python train.py --image_size=64 --crop_scale_min=0.5 --encoder_parallel_block=false --decoder_cross_attention_every=1 --init="orthogonal" --optimizer="adamw" --eps=1e-08 --final_lr_fraction=0 --weight_decay=0.05
Rows from block 2 of the text decoder, named by matrix and row number. Rows with one number belong to one neuron. Each number is 128 + 32 x the weight over its row's rms, rounded and kept within 0 to 255. All counts start at 0. Numbers have three digits each. After the name is the row's rms in percent of the matrix's.
# gate: MLP gate (decoder.blocks.2.mlp.gate.weight, 256x128), inputs 0-63
# fc1: MLP up (decoder.blocks.2.mlp.fc1.weight, 256x128), inputs 0-63
# fc2: MLP down (decoder.blocks.2.mlp.fc2.weight, 128x256, transposed), outputs 0-63
gate.104 096:129171129141099110094121105130146097133119075095101145088130188067163164169171156161147142090192140138135112161117127137190139135119104179112123054120120192076142076150155162090094165071120114
gate.105 098:140129136164140103141095167129081102153104164128113166159108084165096169142111161227102133102120058158093113140141082142136120165153139174063132111135183124176128109130205081157132161112058132
gate.106 101:143118131147118092156132125089105093193135145161148146114110105182122139101132058123042113167147157079167144123149120160195123132128072194134097171092112168099108177151166088145167140146056125
gate.107 097:119109168193157110084125120100122130095089102175183113139130117151140065145173173134093131141119134138178134124143156125137165133116105177104162088178177123150089107110145089073136148077105136
gate.108 105:120145143115074103127083140130184129110183147157124167124150147097101111115095107082103180137121105090100147093119103148135102166106129087152076111123113153154109077101117166089190176129133132
gate.109 101:185094107124125146128148078093121160095140067130171136105111101135162067120126114089168108123120120106093146122049105124133130181131088194142169109121111135214146145148119150068151125143174100
gate.110 094:133095080080097159151107194115137109122116187175122073114097169148172177164159132105170138132153074160176133117129097119101153110082187080111175108159073112161097140152190097156157135133136134
gate.111 098:103198125110130113123125084126141073109177111135159109099146150114052104126119136156097141127111114091124191145114156121118125113147132153075152074188154127111077110128137123117156157174086139
gate.112 108:101107216149138095090117093107149109101117114155100135131175107186083170141149100149116054134103096137130144111113154169122101114104159138176128086154142128152093107092120130147146139056120094
gate.113 106:162104106167083075151187067143097144124126116117123143149113087124144148072090107080110096122130148105153152127203126183177140167170176093155134108140194134123126179064096099122157163110101133
gate.114 107:172193117081128120133135135101162142083123139173103081083179155094197155135142135068164126088181118153137103117102192148142108163131068154177121141048103130137091191096120127117140157072117087
gate.115 104:137106158040078155131093102131102137108066161094160112116122168123161084150085092179106190059205102126138104145138109105109112113084158140117107096163116143191141094154123125129127178170137109
gate.116 097:172127093156061070070097133154109139056124139105122150129165112135154125110097139174142130127168063171156144177129119130105180145123128130151171091140115129135140184097067121159214125100106124
gate.117 102:150107133138141112117130161128133131145132157136128079180149129135154132121154186190124120105215114126108113126133184127110178080129120133132089075104183121127137173161104101118130113135101129
gate.118 097:124130165157136117091133132162083160125135132124070103092056139124083116119113167123093142107107131142070140101114166081079176158112147201099101127129124122112164114121116132106107151140136112
gate.119 103:111072154152129192086121116020144133175131087136067107142155111130101196104176118095122130097127101085094117143078164198163138137139101118192144139083151138100143151205126121101107119126103137
gate.120 092:085139160122149159168084092138159167134198059165122177195034118153145130165126105108123116130093166125133129147106130071073145128150118134156137131169064173111161154147165143145123165126126173
gate.121 092:143110139154112151118153139122111109154131155085093159173124163120138128166160076139155106112185071126182123170106141163088146146112174146115148125078144126108165138151147225122081148105086175
gate.122 090:151178155173055113121197078161141105076117135148108111184066098116089191120096126118138134149151201131078095069075154124176189137082111131110129117148165129090156078150112104124130167141132128
gate.123 107:118112118146091136064107136123145122143146114119152177118139092084129140120132071158158173142149108124128169076057173117161146151149137184169133165055135125148141125068105131080090166142103114
gate.124 095:145110123139090178150149126165187120101146070056100154149100111201132149150185144129139131111131106053199106139158150177083092106127174124099161106105124129087053101139121150082102145143162142
gate.125 111:087177192111104108144117074096077129109104163166120136145132089144087199140113073126133120128182057117104110081154138126104168104150107064137157122138144101153177145162125151082084135108170090
gate.126 089:157113143139137129205123088212125132150152121123171169131137138054128118136131130137137083146116164161067141141149139106134079126126133104103151105172165125116165087100113111113161147123049160
gate.127 105:093126119164138165142153188138162171139084130170096143134150160163095152154120163123075158051111119202161069122180097084114178177063105097129078049135090136144093125156108174146132057138085188
gate.128 104:133121187079137115174087174070145146099108114104149173136176073114075113093160097154094142136138059150090072110089145128150113155120157108110095123139119151160097137137129099142155147090099165
gate.129 102:110123154184082090145107111113132115118122093143146116150098141095132144125146155184095087179150128086173121168173060134195135134099140156119115083120134064130114118099129202089123083103114188
gate.130 103:153130186151151147161057126145114180140104029121115150147138116121106117091106120120112159148144124092092140136110125165090069101109083103113149101166076140128118156139115118163157119156112109
gate.131 098:053133096121129113093103136085084120130163131142111154097106160103119148127130179125146156134104125122121130148120144172103130116144138146158124083143132110148134118115109136096119021068151126
gate.132 095:125149077185182107073139175142092215119126128222148100136123103120153107140129131063168115109128166106175098124132134062123142123164111115092150106125155072100147118132088134103076176110121120
gate.133 104:101131171159054135059115101141133111139143118171097114120096156073126147134183090055101119141118121123182169158122169171079132103124124140157123101131137118084132070136138151175169017093111158
gate.134 114:197138174088093089120154089111154129165154121132130221146084141101084168072130105109140095095097130094092134150119142159157126093112120048118072105151161148200152118200118115154135153074107108
gate.135 099:079091133152172148101113089112056118139133139130133127130173134135140133139125095168114129090123142140090132136164165187168122081119126145127155058091153141150173010161064102127138126163108098
gate.136 093:198112163101132111142146140109131089146152107125157160118120140134134144140083087155153115133118098127078115154148100095152100144106102076048133137116148069153158131117109062121151094145119081
gate.137 099:114165204120111150150107062214099155137114152138106157144116056110118185143128107163140132193148050119140097092119160164157158142138150107140131139162110135108145106144105146093086122133109145
gate.138 094:160120124116149135142138104140131132143127141155143170136105114138121115094090100158123098124191145139139119063070114125122160127044083135122150174128192108111117151134094101169134144105112097
gate.139 107:107119184199151129128130118129149150115149091170118130111152112126070132141134159132089155101075078146097095138119105185151128115153143165139046094100047192142120104087101146136125173122100130
gate.140 094:150106114124211170121128130159145072106135170082072134095144149078140110129132155140099144149136108095095137136110184122110084169121114165072148150141130063137138047160173108161113096099122129
gate.141 091:099166140131147153106105138123185092125156137116126119087141180134130189122171149096154124133126121137092120076134085093135137122074071111162106129176079138107178149225137148157093160142096124
gate.142 098:186131077155104109123105110113132132075155141180125138077125097162140136159139074125161138124103120083117081102189099142150197154109149150091109127162138095129161165127109055090157107076097123
gate.143 102:130101112160068120123165129117137135154116152107151109046100140142121103166134073067106097152162129143127103109125094180154099132167158067099156096149134128140114079124136132143137194174126073
gate.144 099:125089147154134125122148131184091152132171109150157175115171127115136170146137118155099159119100101128136105084141182164123122101138094141093077105108110114083066127172074122136173114090153134
gate.145 105:190159141144157111163165126125061118092129136127135084073140125208139163126154154120122134075127099156153101121132079140185099138125102135126146089145119128077180095162120162126164126096158037
gate.146 098:143160123101187156123141168097186157133151092123113154133126137151068153116134105109116056147142138066123129084200070171135056125119210190118170111114141180156079071112092172105150163127110116
gate.147 098:091158151135134169124094169148161152161152143131174180119148157084102131140156152157107167131097142175152134089073099125137184123186146116130162135119091131086107137089095153168085095088122083
gate.148 097:106111126124139167174126124141136137126111095127138122114178147156115073101130153153102123125139104111150120125100087132185106097093114123147191155127144143047183111177162125207096149104153197
gate.149 104:146138145165151128176138138129149187151154177179122119122148131187157136187098110131122150105113159083178142126028118149127051153099088137079080117149126162156103174081160137094149143121166128
gate.150 094:111092150071097114051140101111100095125113105093143165153087099153135106161151151141107051146105083112120041149109117173133140177129176132163171131101102180115115139116092108132097148099106080
gate.151 095:182138086113100133116125091151128138097115148110113134124142100150124105158099074140110112085187169094117138160129151141159087133094116173109186105096141154112148099160122191120192183087131178
gate.152 094:163112150143119140113145165123129157146117156156182163113100066159171147124111130107140114118112104144120097140104063117163137167112144136196148096157156115098092083160103088120192136125099186
gate.153 104:140175180107129148117173133156160165100142089114158108101110121104073110081113153163105140138094075114177097149172103115135097110201169122048159150165140166118202181126129125084160114102160112
gate.154 105:120113088063126120133165141070143162185119150134121141098146191092097128104147089176119202194138077098143145136102148161155054090135188116111141079166162107149228177136131139137134123065135082
gate.155 101:121114113130198129150158175203106139132175173143077077102149148117106131141136108148140101132160092157109128094112172082176093129150149126154150131166163132078142170115136097120078199133144074
gate.156 099:122116185173139093071085103123122130054102118114097163089181156112105111093124084104108070124132125123177093111076157132158119139191094152103161123076138135097099117113121124172089156101162084
gate.157 100:106124098144134124156160158105112067152157052123154119107105120083145120130124108117141156128168215141085202112109188125086144125129113117057182110147112084144135131137140103126093215136110130
gate.158 094:081114187116112169090132140150143117137094150108121118183102157106167086116142166131113108085145134132151116168124157118087112091101175161182156153130103095148110176108141129124172123131082128
gate.159 097:111112125096120146122110138113175151132146155132147159095203107149132123113136099125107113105120107159137112115120158120120130155129172162069126172114176114125127114123089099149089055186082146
gate.160 107:120093121073144129128050082066180138141144109133135140107165120144106122074176097101110131124134131109133153136133117160067113100192101156201125083122173176133086105158060104094167041104183121
gate.161 112:099172187051138132086109103085107126201165130130152147150157176166100116105195141086106174158122201099114127119137102142151119153125108117089136175103144097193102198153078146111159098104110123
gate.162 097:148144123139145138073141030103200128160130091136153143115147166123171129088180151091124092172149065101100106115200113106116141104093171141147092174107098164127153100137186163157119134148152169
gate.163 102:147067093150079129105151026048082085094124123132039135082123134129152169184162103079134096131186135127168107130150118094088170118114113144150128128154124159114138114099148130125125186135146066
gate.164 096:120126173154176107118070139152109102121175092144069111161165139164116115122152162128112185095116139076154138075123157153054190149131142099163119105149170163116126163145158165153144118117135133
gate.165 097:096168083132130148082119178125100170166192142192133142140081076135144073087137161162161124133141119097137109130157138105100094142073143114164102100121231106126161102129128111098137111108139141
gate.166 097:115150118154106120132134111065156203141162108162125150122143158104154133143081116146140150139086152204133130123107082072139194161086118133128095109156135087182109145137152098164149121178085145
gate.167 101:134121126150129054158139149085180073112102144105130145112157180149123117166109154149116138196136114125151164087112149123151131187096116122181115121168103089117125120121115000067127163099094135
gate.168 099:162127123080184164155117079153135105147171112137141053092120175148084174149100094155160126140138143116162082142164090139163077121064135104108167085145126123131104142095144116167113100117205055
fc1.104 093:134136202151172157161123111063125154111153133131146097146116082188152173058157137099110156127110102143096142133120156155185122108152079138103095068107098157107128106146112143116155070110119141
fc1.105 103:036081149109123176114037092111125117075119110155161166099163163181131130156146133084082127119103105158115105098119166193187158143101138113059090124135154155138147159073132083145106199092137166
fc1.106 101:107110153094082163110114160108073136132154141119094097138172189137113142167080113106178091135139131079101114071141162112188155174152147196099147196175162117121161154160135135191134199085134112
fc1.107 100:105169121146101117086152126145059131146137176207186065095164085136127163171112119161128125176176134138071141202114160093137128152172137159137103108136163079159155117158124103134112103073123139
fc1.108 099:102170102125137089110126119118119092120156129151154097126132147149089151171175133118111090135140156137141110120147084110115097064155117163098111189113071140121149100123157169181116112095117124
fc1.109 102:083017148097078133097109148093086103087130072142116103086116143146096090121087137107196137150158138144171092220063129166157183158120127144138105138141124139104126106118129134122151175125114086
fc1.110 096:161166148081095126077149109121122066104085135144141155147156163134112092129165115095140099141170109170098087069151139141130168093117077158076112103126106159104130190068101120130138100188083124
fc1.111 101:123110167111125129136086107147109087155133075148177146110121168121135156171141092116167123137141162127104101036166095158162125091118135114160125088122081089049130057115084138079129125110151141
fc1.112 104:216163156157154082106107190169134132149121081122133157135150089166114148125136149113074140138140166151156113142138156093164122092145110111097083133071092195200103125158136157127109168101161133
fc1.113 100:177169093150070169138105232130150139134132148134182167085122101100094106127120129126121097105158144157125172158125104106148153115088150116118141127142153098178093091139125110136132145127113067
fc1.114 103:119141123133158139081153172122134136121118152100136150071145162138142098155158153109109148132120078075102133133128104119148130161131103059116165174096094117136148077114143156109139128164094116
fc1.115 098:142094101156125186127107075167099181122162143124038108113149111128162118064172120080183095112172160109174076140102120112136075144121145158160134128179136154130114103056143133062129102175154176
fc1.116 101:078127073177138096132194131210085118081086135114153078122147144135157100136110121151132051169168163121161147107113066130116169149165152089122113160147115122122139150105142093162115069084156105
fc1.117 094:131159146117102069195104089154169119123075125103142159121051135201128125085105108113111145138145155124093190139102132155129154142122145131139141132111101128098128127082083114132085113128113145
fc1.118 092:138132087110193087150153126120198148145165167145102106092168090163164090160109105057159122126125119173118120105210158153137161120105108143092117101177098103146060078125121109122110143076059107
fc1.119 105:081175145128166118173130120120175122130141117101116128153112172186062142152151177067184126107113087159163094136084124152111114146124167105125149125164123126189181187136183095111137073121089134
fc1.120 099:133147142155096097155101125187108113155137128068161081098100133149131111150102125110103087160159163162124144123129146125097101122129203069180190150083140164150125117138106118120180121133137150
fc1.121 098:120107139104163142113094150169118119144156146139148111079062186238087164127169159137123161130143110117084132160113096088128078126180173130089139138149069179119122112083177128114099156139127142
fc1.122 104:167119098109137121121128146136102103143103160123146132105102109145130156139172179084133206101200126146185085115113189079092149127139123121116154123156162098104138136103146087193106087114176170
fc1.123 101:118142108172144085072140160215095084212135098105137105165063122107123114134113099127115133117118136124072153186081140115140130103159106183139111094198163142157087110166145088116136133159052135
fc1.124 104:148138135153131144152133118117140138158094147111095155168143154127086108153166155069144210098139158106129125174110052118143159130095113130140119127073110126072145160121178131163113146169111191
fc1.125 104:062161130087071115088132143126181155189149135125138158152116153117149136095120074138176082158114074165147117148164152145114136105121111140138128182088116107096161158134126131219124118189152115
fc1.126 096:063131138125115166177143177135146121127119163127112117143100101132065129142100132147101173182098177104130110192087117091123118116167143066061103079152115130124127099124213154130104188177106120
fc1.127 101:082100148140096154157122137134144130190218135071104106141118154101120174114076141111159100094141125141097129103140142135122127095169130095083164114159111174070137064098106102160073180128140067
fc1.128 101:150117208086138129157159127137111123176066117178085090082078150103101174121163098084171107152105097131134123121075155157168131106123068164081148124171125126104156110147135109185143070162124116
fc1.129 100:145153175095135088145117139118146113137097122135077181099134117128084168195156172124122098145136068150124095092110103187198133097077113115078151121158133172145159132089152184156096087104164094
fc1.130 105:171128150085084154120145129119186145159125105188177136088077084155080110157148058113083123083144105155107144092147159163123153136116103160090151142076158124102138107110106158136142157088152058
fc1.131 097:123179098144139144153099081163135123147107193101107105140119200084090138111097162099185144046102112060151127106100159157105182126091197115053143113157144123138173163136166121123069153195150144
fc1.132 099:156162077197096100150163082149191152136121143144123114125124133108132075075104180049156187090153129171089142109135164107114186170152094122104130131117107147105168117120121083205095123095109102
fc1.133 102:161143154164150129154142105115124145156118064145191140120157145138101123039150131139087095126101106127115192127136128111149132069064114163098129099146185126139084096098107116158128109181144084
fc1.134 103:082138136088087099146143172182132156117112130156091165128085143122124160163096165130116072080139118164127122108169122151121138096115120153106166144104110175075157099118130087181089098133138160
fc1.135 100:079149151169098143156190113126161119113113105110107117128141104108161163148144118113172119110102205110102084111171120148126182087170123012109150078124081198092120146121116139105081106151130114
fc1.136 101:154111174163135122170126075129111204135133130155165138146108185057169186107164150162084146086044120160109156123152178106127111112108125164123087159121139149195128123059098131112117142093136155
fc1.137 100:123082138122120109144131096156153150072138142128130180137113102121071098124110120134146120131196105168150118103166115130134115092138031145121118057232122186134104134151153118156157120138160063
fc1.138 096:129115109096140133156152131172105143088117139173172099140129207061092084068139111078141100175137062115147097138100078151109152151101135078094089121123139109087155149165131146100160132105134114
fc1.139 096:117131104120168096161216087137108082155162091138111109104148145137162118134092188057116152128173164142101151240116125073138168130159091161099135145108122146083105091122124117057092154103190132
fc1.140 095:135103123121137194086124124121185135155126129110112125127133096131108174135135127167100078150103098080154100150145099128107181130077188089153110121102110094153092140111165146087106144134121100
fc1.141 099:144137112131167113180112130123091067128135104181117124104115156152110144151115117178126142055090147113066096138154125134134103120183122163106129060152138124164168074208163090145115140102114123
fc1.142 097:111078145092091220122111153170161184125121118181135166169116087123149156062186151068153139144127167118113146148137088136143144102107146138148128166149129123082105105133022115142081143118119135
fc1.143 101:066142201153138180086159129123080165095133113133144139080110124131082116133149127083152068114124044117142170153138123121083102135202075165079060120094176114160094133181158132208086095112139115
fc1.144 105:124154118158134109053115080054081088138183171151171145130107137139087147095119125086096122136064178095096162182137175182144175105112084113155170131076153154109069163107178129142105163099119147
fc1.145 102:183115151150096143159134127120134097148099139155161118155104096129123048134217149097139087160070164140071142113104146117083156172092113126153148119108084145125111107137119108155190113137174095
fc1.146 106:111158123175118170080123140135163117115080130122145158138113122107128115048167079131119086128142149148121197086051094111139117124111074096136150117086144100120161169132076095134174112134088151
fc1.147 102:179158120129110163130145153134141125146135123150077205130109128078119039139116156139140152158191147100138100170156137111180129096138115112149168056097163109147161107109127126168123111146144086
fc1.148 097:138125087151146167149108081120073139065131180109179113149047131140129157085086196152140152126176148173098113097102120114116124152097130102129136180166121110124145140087099091073189139132173146
fc1.149 098:085116113166123115122134132121166186118116102087161127110082093108121150142092060151083163123085154148093157119167212110152159133130141087114154132110099107115151159173180139116186059160184106
fc1.150 101:209113145128206157150106147088093138102079148160162086098139132072137102151135082169114161154179143184156111132093148109184137175189123115133155110165093108121145087135093117086138194108074088
fc1.151 101:117117166066147161112108101161140113126229147159144216124138157129128128067154178035111109142123095128103153115152157097133098062129140125139111150153100140093107144147178136168082124148084136
fc1.152 102:142132116076088083130161132182086124162155153114177089169118067121145112128103147105099122076155133131113173104131192135107124126115091087143031159172190102143086186098121094150112096091146156
fc1.153 102:211140065136166114160115101165115141121165138065097062121126169064161120122143124088092171127099131108121074082093118103107165120077141114115159162131090125071191099163135086195143173146182090
fc1.154 099:076107107135145117147153179078100130147176151103078122127104173166189133129116128124125121116115170177162200156167130081149109056110156165140118102123148123090114105133106152096147113207110163
fc1.155 098:166115103138110131132147102135137135101133082083140136119099141118151170134136156150172156128124134103078094217149114106128128112168074070156108104117116113130099096097170181114112114148167105
fc1.156 098:180125090133209135139173104162140148091149104143084140105084149099133117161115126159147055107166121150061145168101153107106117168107147150170153177144156161091146136096127083135196069075126111
fc1.157 101:118165159131192096171097097127178109152069174112095178102106079097147134140153184132110100142162103110137190129144128138133140105161080162114115125096118209129154094162103083117119141114093107
fc1.158 103:120127143126143128108092125126139209114151147186141058074146055168089144130147116054044195083107159146107137173110192129126123162098061092152145152153145198104115168110120112151117085141101204
fc1.159 096:148114123196070138082199127114129105117129104176086088124091181068134092093156119186188107184121107103135118109124151101157117141134117076165130143094166097101137126162131206124110140130119147
fc1.160 098:105113116102090126098148172148117136149120120120154115137140127239174127093145090140104128102108130171132210176094128134116077140168145093099054217087084132111108184147156104168094113133088094
fc1.161 101:133133064154162160117127136098144132100106079118090102146062132155113114198124174128131136143111190093086075142078092086082149073113120153118101133125076157144187059111120130096131114131113096
fc1.162 096:154185155144119104131109196207117089097108127132146094125158079140104129108167152113090116172072088145107127114138167141133174092151123181127185118094139174088136103069072137132135125148101174
fc1.163 104:130103150136130135115144059171145123108073105088124173120124131117122195140151107155178145150125101089075114130045117134177107135126189148140105094152159127115141177126125090142152077141142160
fc1.164 099:137065121128097103067130105174154121130148152147173127087168146149141067145112175091145150106150088150126135115057220127157106180217131088093145084143123119187108078097147085087094083132178142
fc1.165 097:169168130152129123102132171147116140147103076142155131134137135083126081119140099102095075194114121155105153064106128153184060107133126091137188137129137075139159164125142137116087142130193131
fc1.166 096:186151101111071174080147088209100183086130096136133165144151170151153191066160142136126113148161106114168139100151136141153099069135191167128079147086115156121154130165135148097101104109114132
fc1.167 105:111174156114049088176099095190169105125144130126124128166127123081162128143171173096096162161124148084164119091114113099119094093151078137145177154157123175200116093140155132132114110150081141
fc1.168 096:163126144073124086141143176097158076155159118128120144136180167136138118137159143121110078091092124093092138125151169141117176114175175139134116094138158140094154098137181148089088093119131109
fc2.104 093:115138091093061066110130155105121113162094101127169118109072105094083126139119100157098108137160144149167132183165176132137101092131121075193166138117094134139127191116134082124150130156117156
fc2.105 099:129178136136153136164156136180119162178124106127129122115151072155114100092155165110187093151149114148089143114100082155063119143134115144118130167127138118141176195176040114168133110098135146
fc2.106 100:103208164102202087139109197096129111161167095111167156084080111182117180105118157103128143130073147111163148111105110112153091116160106151149070111187112116123120077152115104078085130111158110
fc2.107 101:112154133089115124141152125126146159158135121101149119109107194092153122171138089128101123146049100062124077121104139119138160150101124143101111104142118199162121125071157150147176118136199162
fc2.108 101:116099170095089134153160098096109131150142202093166113128122131174099118143116096148090124187151092168110143093178140148164144152177129096102171089093141116142096058113078069164139087143119086
fc2.109 103:172124142057137107136177046132090183115131121090160168150099076151085110137092180157127142192111169050093077142084114153105174169145169104148130131165111074177138161164164132126049139133151140
fc2.110 095:088069119122103197192087104120048135082133125107102086123126128129130193141141136131157179122069121093107102151211061105118098084143143152138114091101191047061122163099113111171131118127188126
fc2.111 101:186117136141163155053177133161093128106112140102165135116075137115164161104141127159084084124184123165177140139046110149087106144125132175102123123120166137150189104111112101139074081168169182
fc2.112 102:090082047119202096128101121125126157159192175093093113090128088144173155071136099155085103119080123116069136123140133111145136206147144181167114119131109149069119139096144163079101133148158159
fc2.113 100:112185117140100069101081164172089216113174120142137099133112196159138142124162120126115118129132143136138089115121116187184147078126094114131095115097124133131112109139110158109131136166090152
fc2.114 100:116118119138132126124136131128104148155079095102121125167114122160113133143081167119122161118154158146049117116148142100143157091108148104052142103172109136156096104128105103165126164102135141
fc2.115 100:069174126087092120094119167056142152130119189084155094109135096076121137094117110121125159174128054136096186128133144169190107118132122126202145169169151132181130143166141077156143137131133089
fc2.116 097:114134151116150106138160156106092062160125124061138103163152120085110133084124126134125139147134131118139128140110106138116105153145120091105128100098151136099091114108212139170099148184178118
fc2.117 099:131118112164151172096093130126106114117156136095134097199142118128162055110137118089083117114095093111113183118143115157103093110105085213171137123114167146205069131102178132152167141143148122
fc2.118 095:121163152139071087047106082087149108184136172105132104111100079093149075186154144152118129072155164073077109121086131145119076091126177132138095145125131126094178139153074122154111196160101182
fc2.119 106:127153123112118093080059091141100185092141138166196143142087134163178145127178122157210097212110101127144134126129188139088141109131134125194122156096164144158133121149132175105185190100100128
fc2.120 100:156168138147094097135188147103083153156155152146128130054103099081131105096128103048158118143096168116132142132166152166145090166107113128094117171147136097110101110073138103146065154116116132
fc2.121 097:156164139155124179130086140133074129110106097066089193184189163146089157170130180178167133149123052172175110154156112105167166169120070143121128104132135065139139132109089123141152149126133147
fc2.122 103:069216093153089121091166075104159082143118158142107100115104170133143127161178112093124147118162193082122080192161102151113131112107165128218093155170119117154188097124067184089106107136148110
fc2.123 102:134115122122116153112140119076107132086159090073141151149123161110141084185161178127121128141117143130169073070138165136139157116149083092130183119080113112131105095102127153091156103073138164
fc2.124 104:122184147129135163111111094100112110167183161166120084138171071120119153111088192118171087141108085135149077090113127136193101116126111141120165164171173126109138131108094077115167129113119150
fc2.125 103:147115121078157084140129168158077124080152175147141144088133178114097196093163138185117150130195127124161106156103162143066085094116092107096168142167126133123158150141103139115154094043125131
fc2.126 094:138131120142146091170116119140170159127148180082117149168175108089184117108167121149124126085133132114137134115133121147141119161145111167103097140169148061118155113111091095167158090076168158
fc2.127 102:146200111194171148114058102133075132165140126143112188142164148142099104156130064114157137151147091109104144065107223124149106138103168144077095124103108132102094149173122090092196142108123089
fc2.128 100:104154039100123118121102128123167165123130141137114147101147104073191108143136107121123074160148172139092119090137145071118106140147145150143060085180165109172119080182149128131157194096126176
fc2.129 100:080101104171124106175078118130134104082114126185110146201075178142156159085098109123131110131137140133108125126161121146109065123129156140148081102052161143169124187127100097128131167113093190
fc2.130 106:137103094196132122101181101147098126130149142136144156110113112060108129131184124147064097167130105159113125110165143157107148163198105122126175121136135133149177089103096098157086107184130113
fc2.131 097:121136091067102157091047162103156145118192095111150187134157138140100099115037164060193093136129142119169119096190173149180156104087140119169154111133162101147173125131110132140135157181095078
fc2.132 100:140083136109116077112088135121129120119089124123147187135206159158183156133110082121064132180129136103150125155115085110093131126103121118136118088081151192168189139089157150137146091118139132
fc2.133 101:193133087077096107109128162149153084121110174161134150120206136173131130093152136143165217107119115105167112136148066095125142085162127165157147153099171139133101135116157099114139225141104182
fc2.134 101:142151141117105185169180148081093138127048142108156107162077108131147124099083146121113085148134119158087162174108087124142224153129133171114155174096082149116068133118117108133164141110126192
fc2.135 098:140061149177105170133102144132162163159150124125172094118134106139174124133093088134143072119164142105131168132126074082147123117148140156126116135171184147097114161078157092165128122177137083
fc2.136 102:139147158107078108128122153150130115145095018140123146146120129205128125120130086143135115149140106170130064090149137135118152133109090063143164121148155157117066147154058151154127109161156089
fc2.137 102:138180159082132123088131130144118111087095066123140170128094150149160094132140161160141121103111162096080161102105153201145149143109130154112147133102152109128162138103077164114113131077098114
fc2.138 097:184141126125085187201124085119131149134134102141100127138120042107118138158094088168150162097207171159135149109067138175102108131123110131043110155155168173099103159102091153100120116196142140
fc2.139 098:098071166146124127172103150137192157161121139085141111214156160092119118096136100141049072116133106113183137153113108121127108132125092201160143113192156171146118185175130132083102112151147119
fc2.140 096:119118121167138056125103111146154122107094115097092119201135123158122123123126140128141092119193124088096157137215148143102108100130130091122149183095111148084138075112186096112092045092085159
fc2.141 097:134078165119086076147166127097136117172104187163170067082084086142153124137126102155177056165119153141120139172071106096119127091122141166107166156141134188125121093176217150124150084134078109
fc2.142 096:077152150183154048095134139127085193091139158106116125147126154076157128109108048087121132146134109179188136109135121088132129153127103114124168138127183112140125153147180147142091150109086087
fc2.143 100:113111139117127102101126118156140181130152103145115134157127217124129145185130120122120131088101179128106158055151169145162100081081106106201152161132126122101145061116155117084100157178119050
fc2.144 106:093085100165119120152109115111131106091080105129191111133195127101131091151106149119130180083120131157150121139101088165155176109118141107141159141186119116175146049119059130115105173104097165
fc2.145 101:076138157068083172121108150075095148100123107106090107104153158183157135140106126094140172099134116093170114127143152137095165077152116156150124132132112167173071135107102175161178115116141092
fc2.146 107:141149164114133076192190162149112149128145137124154127112125160180127078148137075138138170176097108085108113173138121103129153138159179124159167130053138076105141131160125186150154127068134098
fc2.147 104:094151146140137160110083153109177155143118126163138118115108168129139153161109123092153114146134181114126132086184142124102110121168085139099120151156118185080117199158110081088124107122155132
fc2.148 096:122143123143125144055216135140090081102067131157084181130090106127170122171125071148109154158192160154149108159162098144066137117154163135130175073144120156137134097148126107114128139113113130
fc2.149 102:105117117185114148107108186153110123154143076149146148165123100149111188185143156116108114110135101090149133169136086121104078154120131120183092185098091163130108175160117101149116136154128149
fc2.150 102:064106191198101159127135162166109133188130128135128114124141121161172127143164122144157096174113105127121117201097141107102136130109123087185143143182130146120156150148121143084125098065167079
fc2.151 101:097096130099120160099130115166118070144145059129114072157102088169165152096115143180097170169094132154150161170088127117165146155126124088130127097092134152123071113204096110137191211142173069
fc2.152 097:050139121133108121139110182137120184054121114136120138089110150112080100146105156129131173141080082179151105132172131159153113130146103133112096183075069175055163095144156093143143107131105110
fc2.153 092:117169135166135150149138056158136132090156138178141157165186149185153139090066088154092160145130183170061127115123110119119136176119122112141064146196172143099135115117133090076129153181091122
fc2.154 103:133168126138130148145130092173140136078161111136139153125083122111115135125160105129079075110139102091143076131125124162136103135138115110119141156076149061188126148154113153125097142198216087
fc2.155 099:117114117067150105183114164134132170100076098117115122124105154161094104114108109093219112139107123153210107105115100124103107186103144135156126193112121107149089120159127153138146111058128101
fc2.156 098:165113126085109155148168125105145095154137114108187151118121118124108105099153058133175118162088117208097135136120160224102189139164117126146098097092151193153130155116188143136146129113153113
fc2.157 103:141156168132106144116103124124171178078116134124112110119136143081107129082146138137121120202082140095142105177133132127093080162112004096103121116103146088175115111106144141142151105115117149
fc2.158 101:156168113101162138193094132154161050116170059126139169124110169169172166154162080093121053167149136117111137143149100088171111136105135154092131143130078098151141117078085112166138124159091156
fc2.159 100:140116124120133094112091125171055130104102156072119131125158129127177083137134109171196103175055146175102122136163128133133126102125145143123128142213113121139108164085162122114164137169159133
fc2.160 100:145157082147184166056160070113190101127213173069135105157139104124153170179112095179163105146116090138155103194168074132117129095128107114136111119108095187181135109156117134137140075108122136
fc2.161 101:082115136141167171091145142184126156128149187130123167165119208059129128142089159161125152092156106134055175097109134152141145117177157133045148107117103096119105132110118089124175141105167148
fc2.162 098:127165116169132081141148130120087149111099124077102118091132120190174125169062101140049120109114164160126105111151109068161173091223169131080158128054120121137101144100189152135147171123102135
fc2.163 107:139114134156164121108128097071095145166107149123141186044115136114138131160072097146124155129170184173123098177198157164115155117144095161127122173136115114146111105115098125153117124119105146
fc2.164 100:109137121175125111136139096131203091070136092153117131144146117087120126141081129133146151124162148164149126115095147096106086131125122173126154127058175143110158174158172098170176130082105158
fc2.165 101:164112063170126112160152101134099193092098105131160129167066117170106102160125090094172128071148118063123139152072111087144149136122141190129038128128113141079104090143179117136090115158133141
fc2.166 096:098101173119162117184113134057137137177107097185179154100140187131132162108119190109151154083119135207085133130147115121139141112132117114103117134098127041146120185117138091155162125125151162
fc2.167 104:075118080110098047157114119180108161101064140148130125136107120093186144137201126093085105128128154096121098097069087117117130157146122129172110156132157107141149163161108173119127153081142110
fc2.168 098:109123100154154107118119136158152169117172111119155151148126159155133096153155153155057058162084163174122162057082168107146118128154070171104100145139150118118077107127102137164121168107169147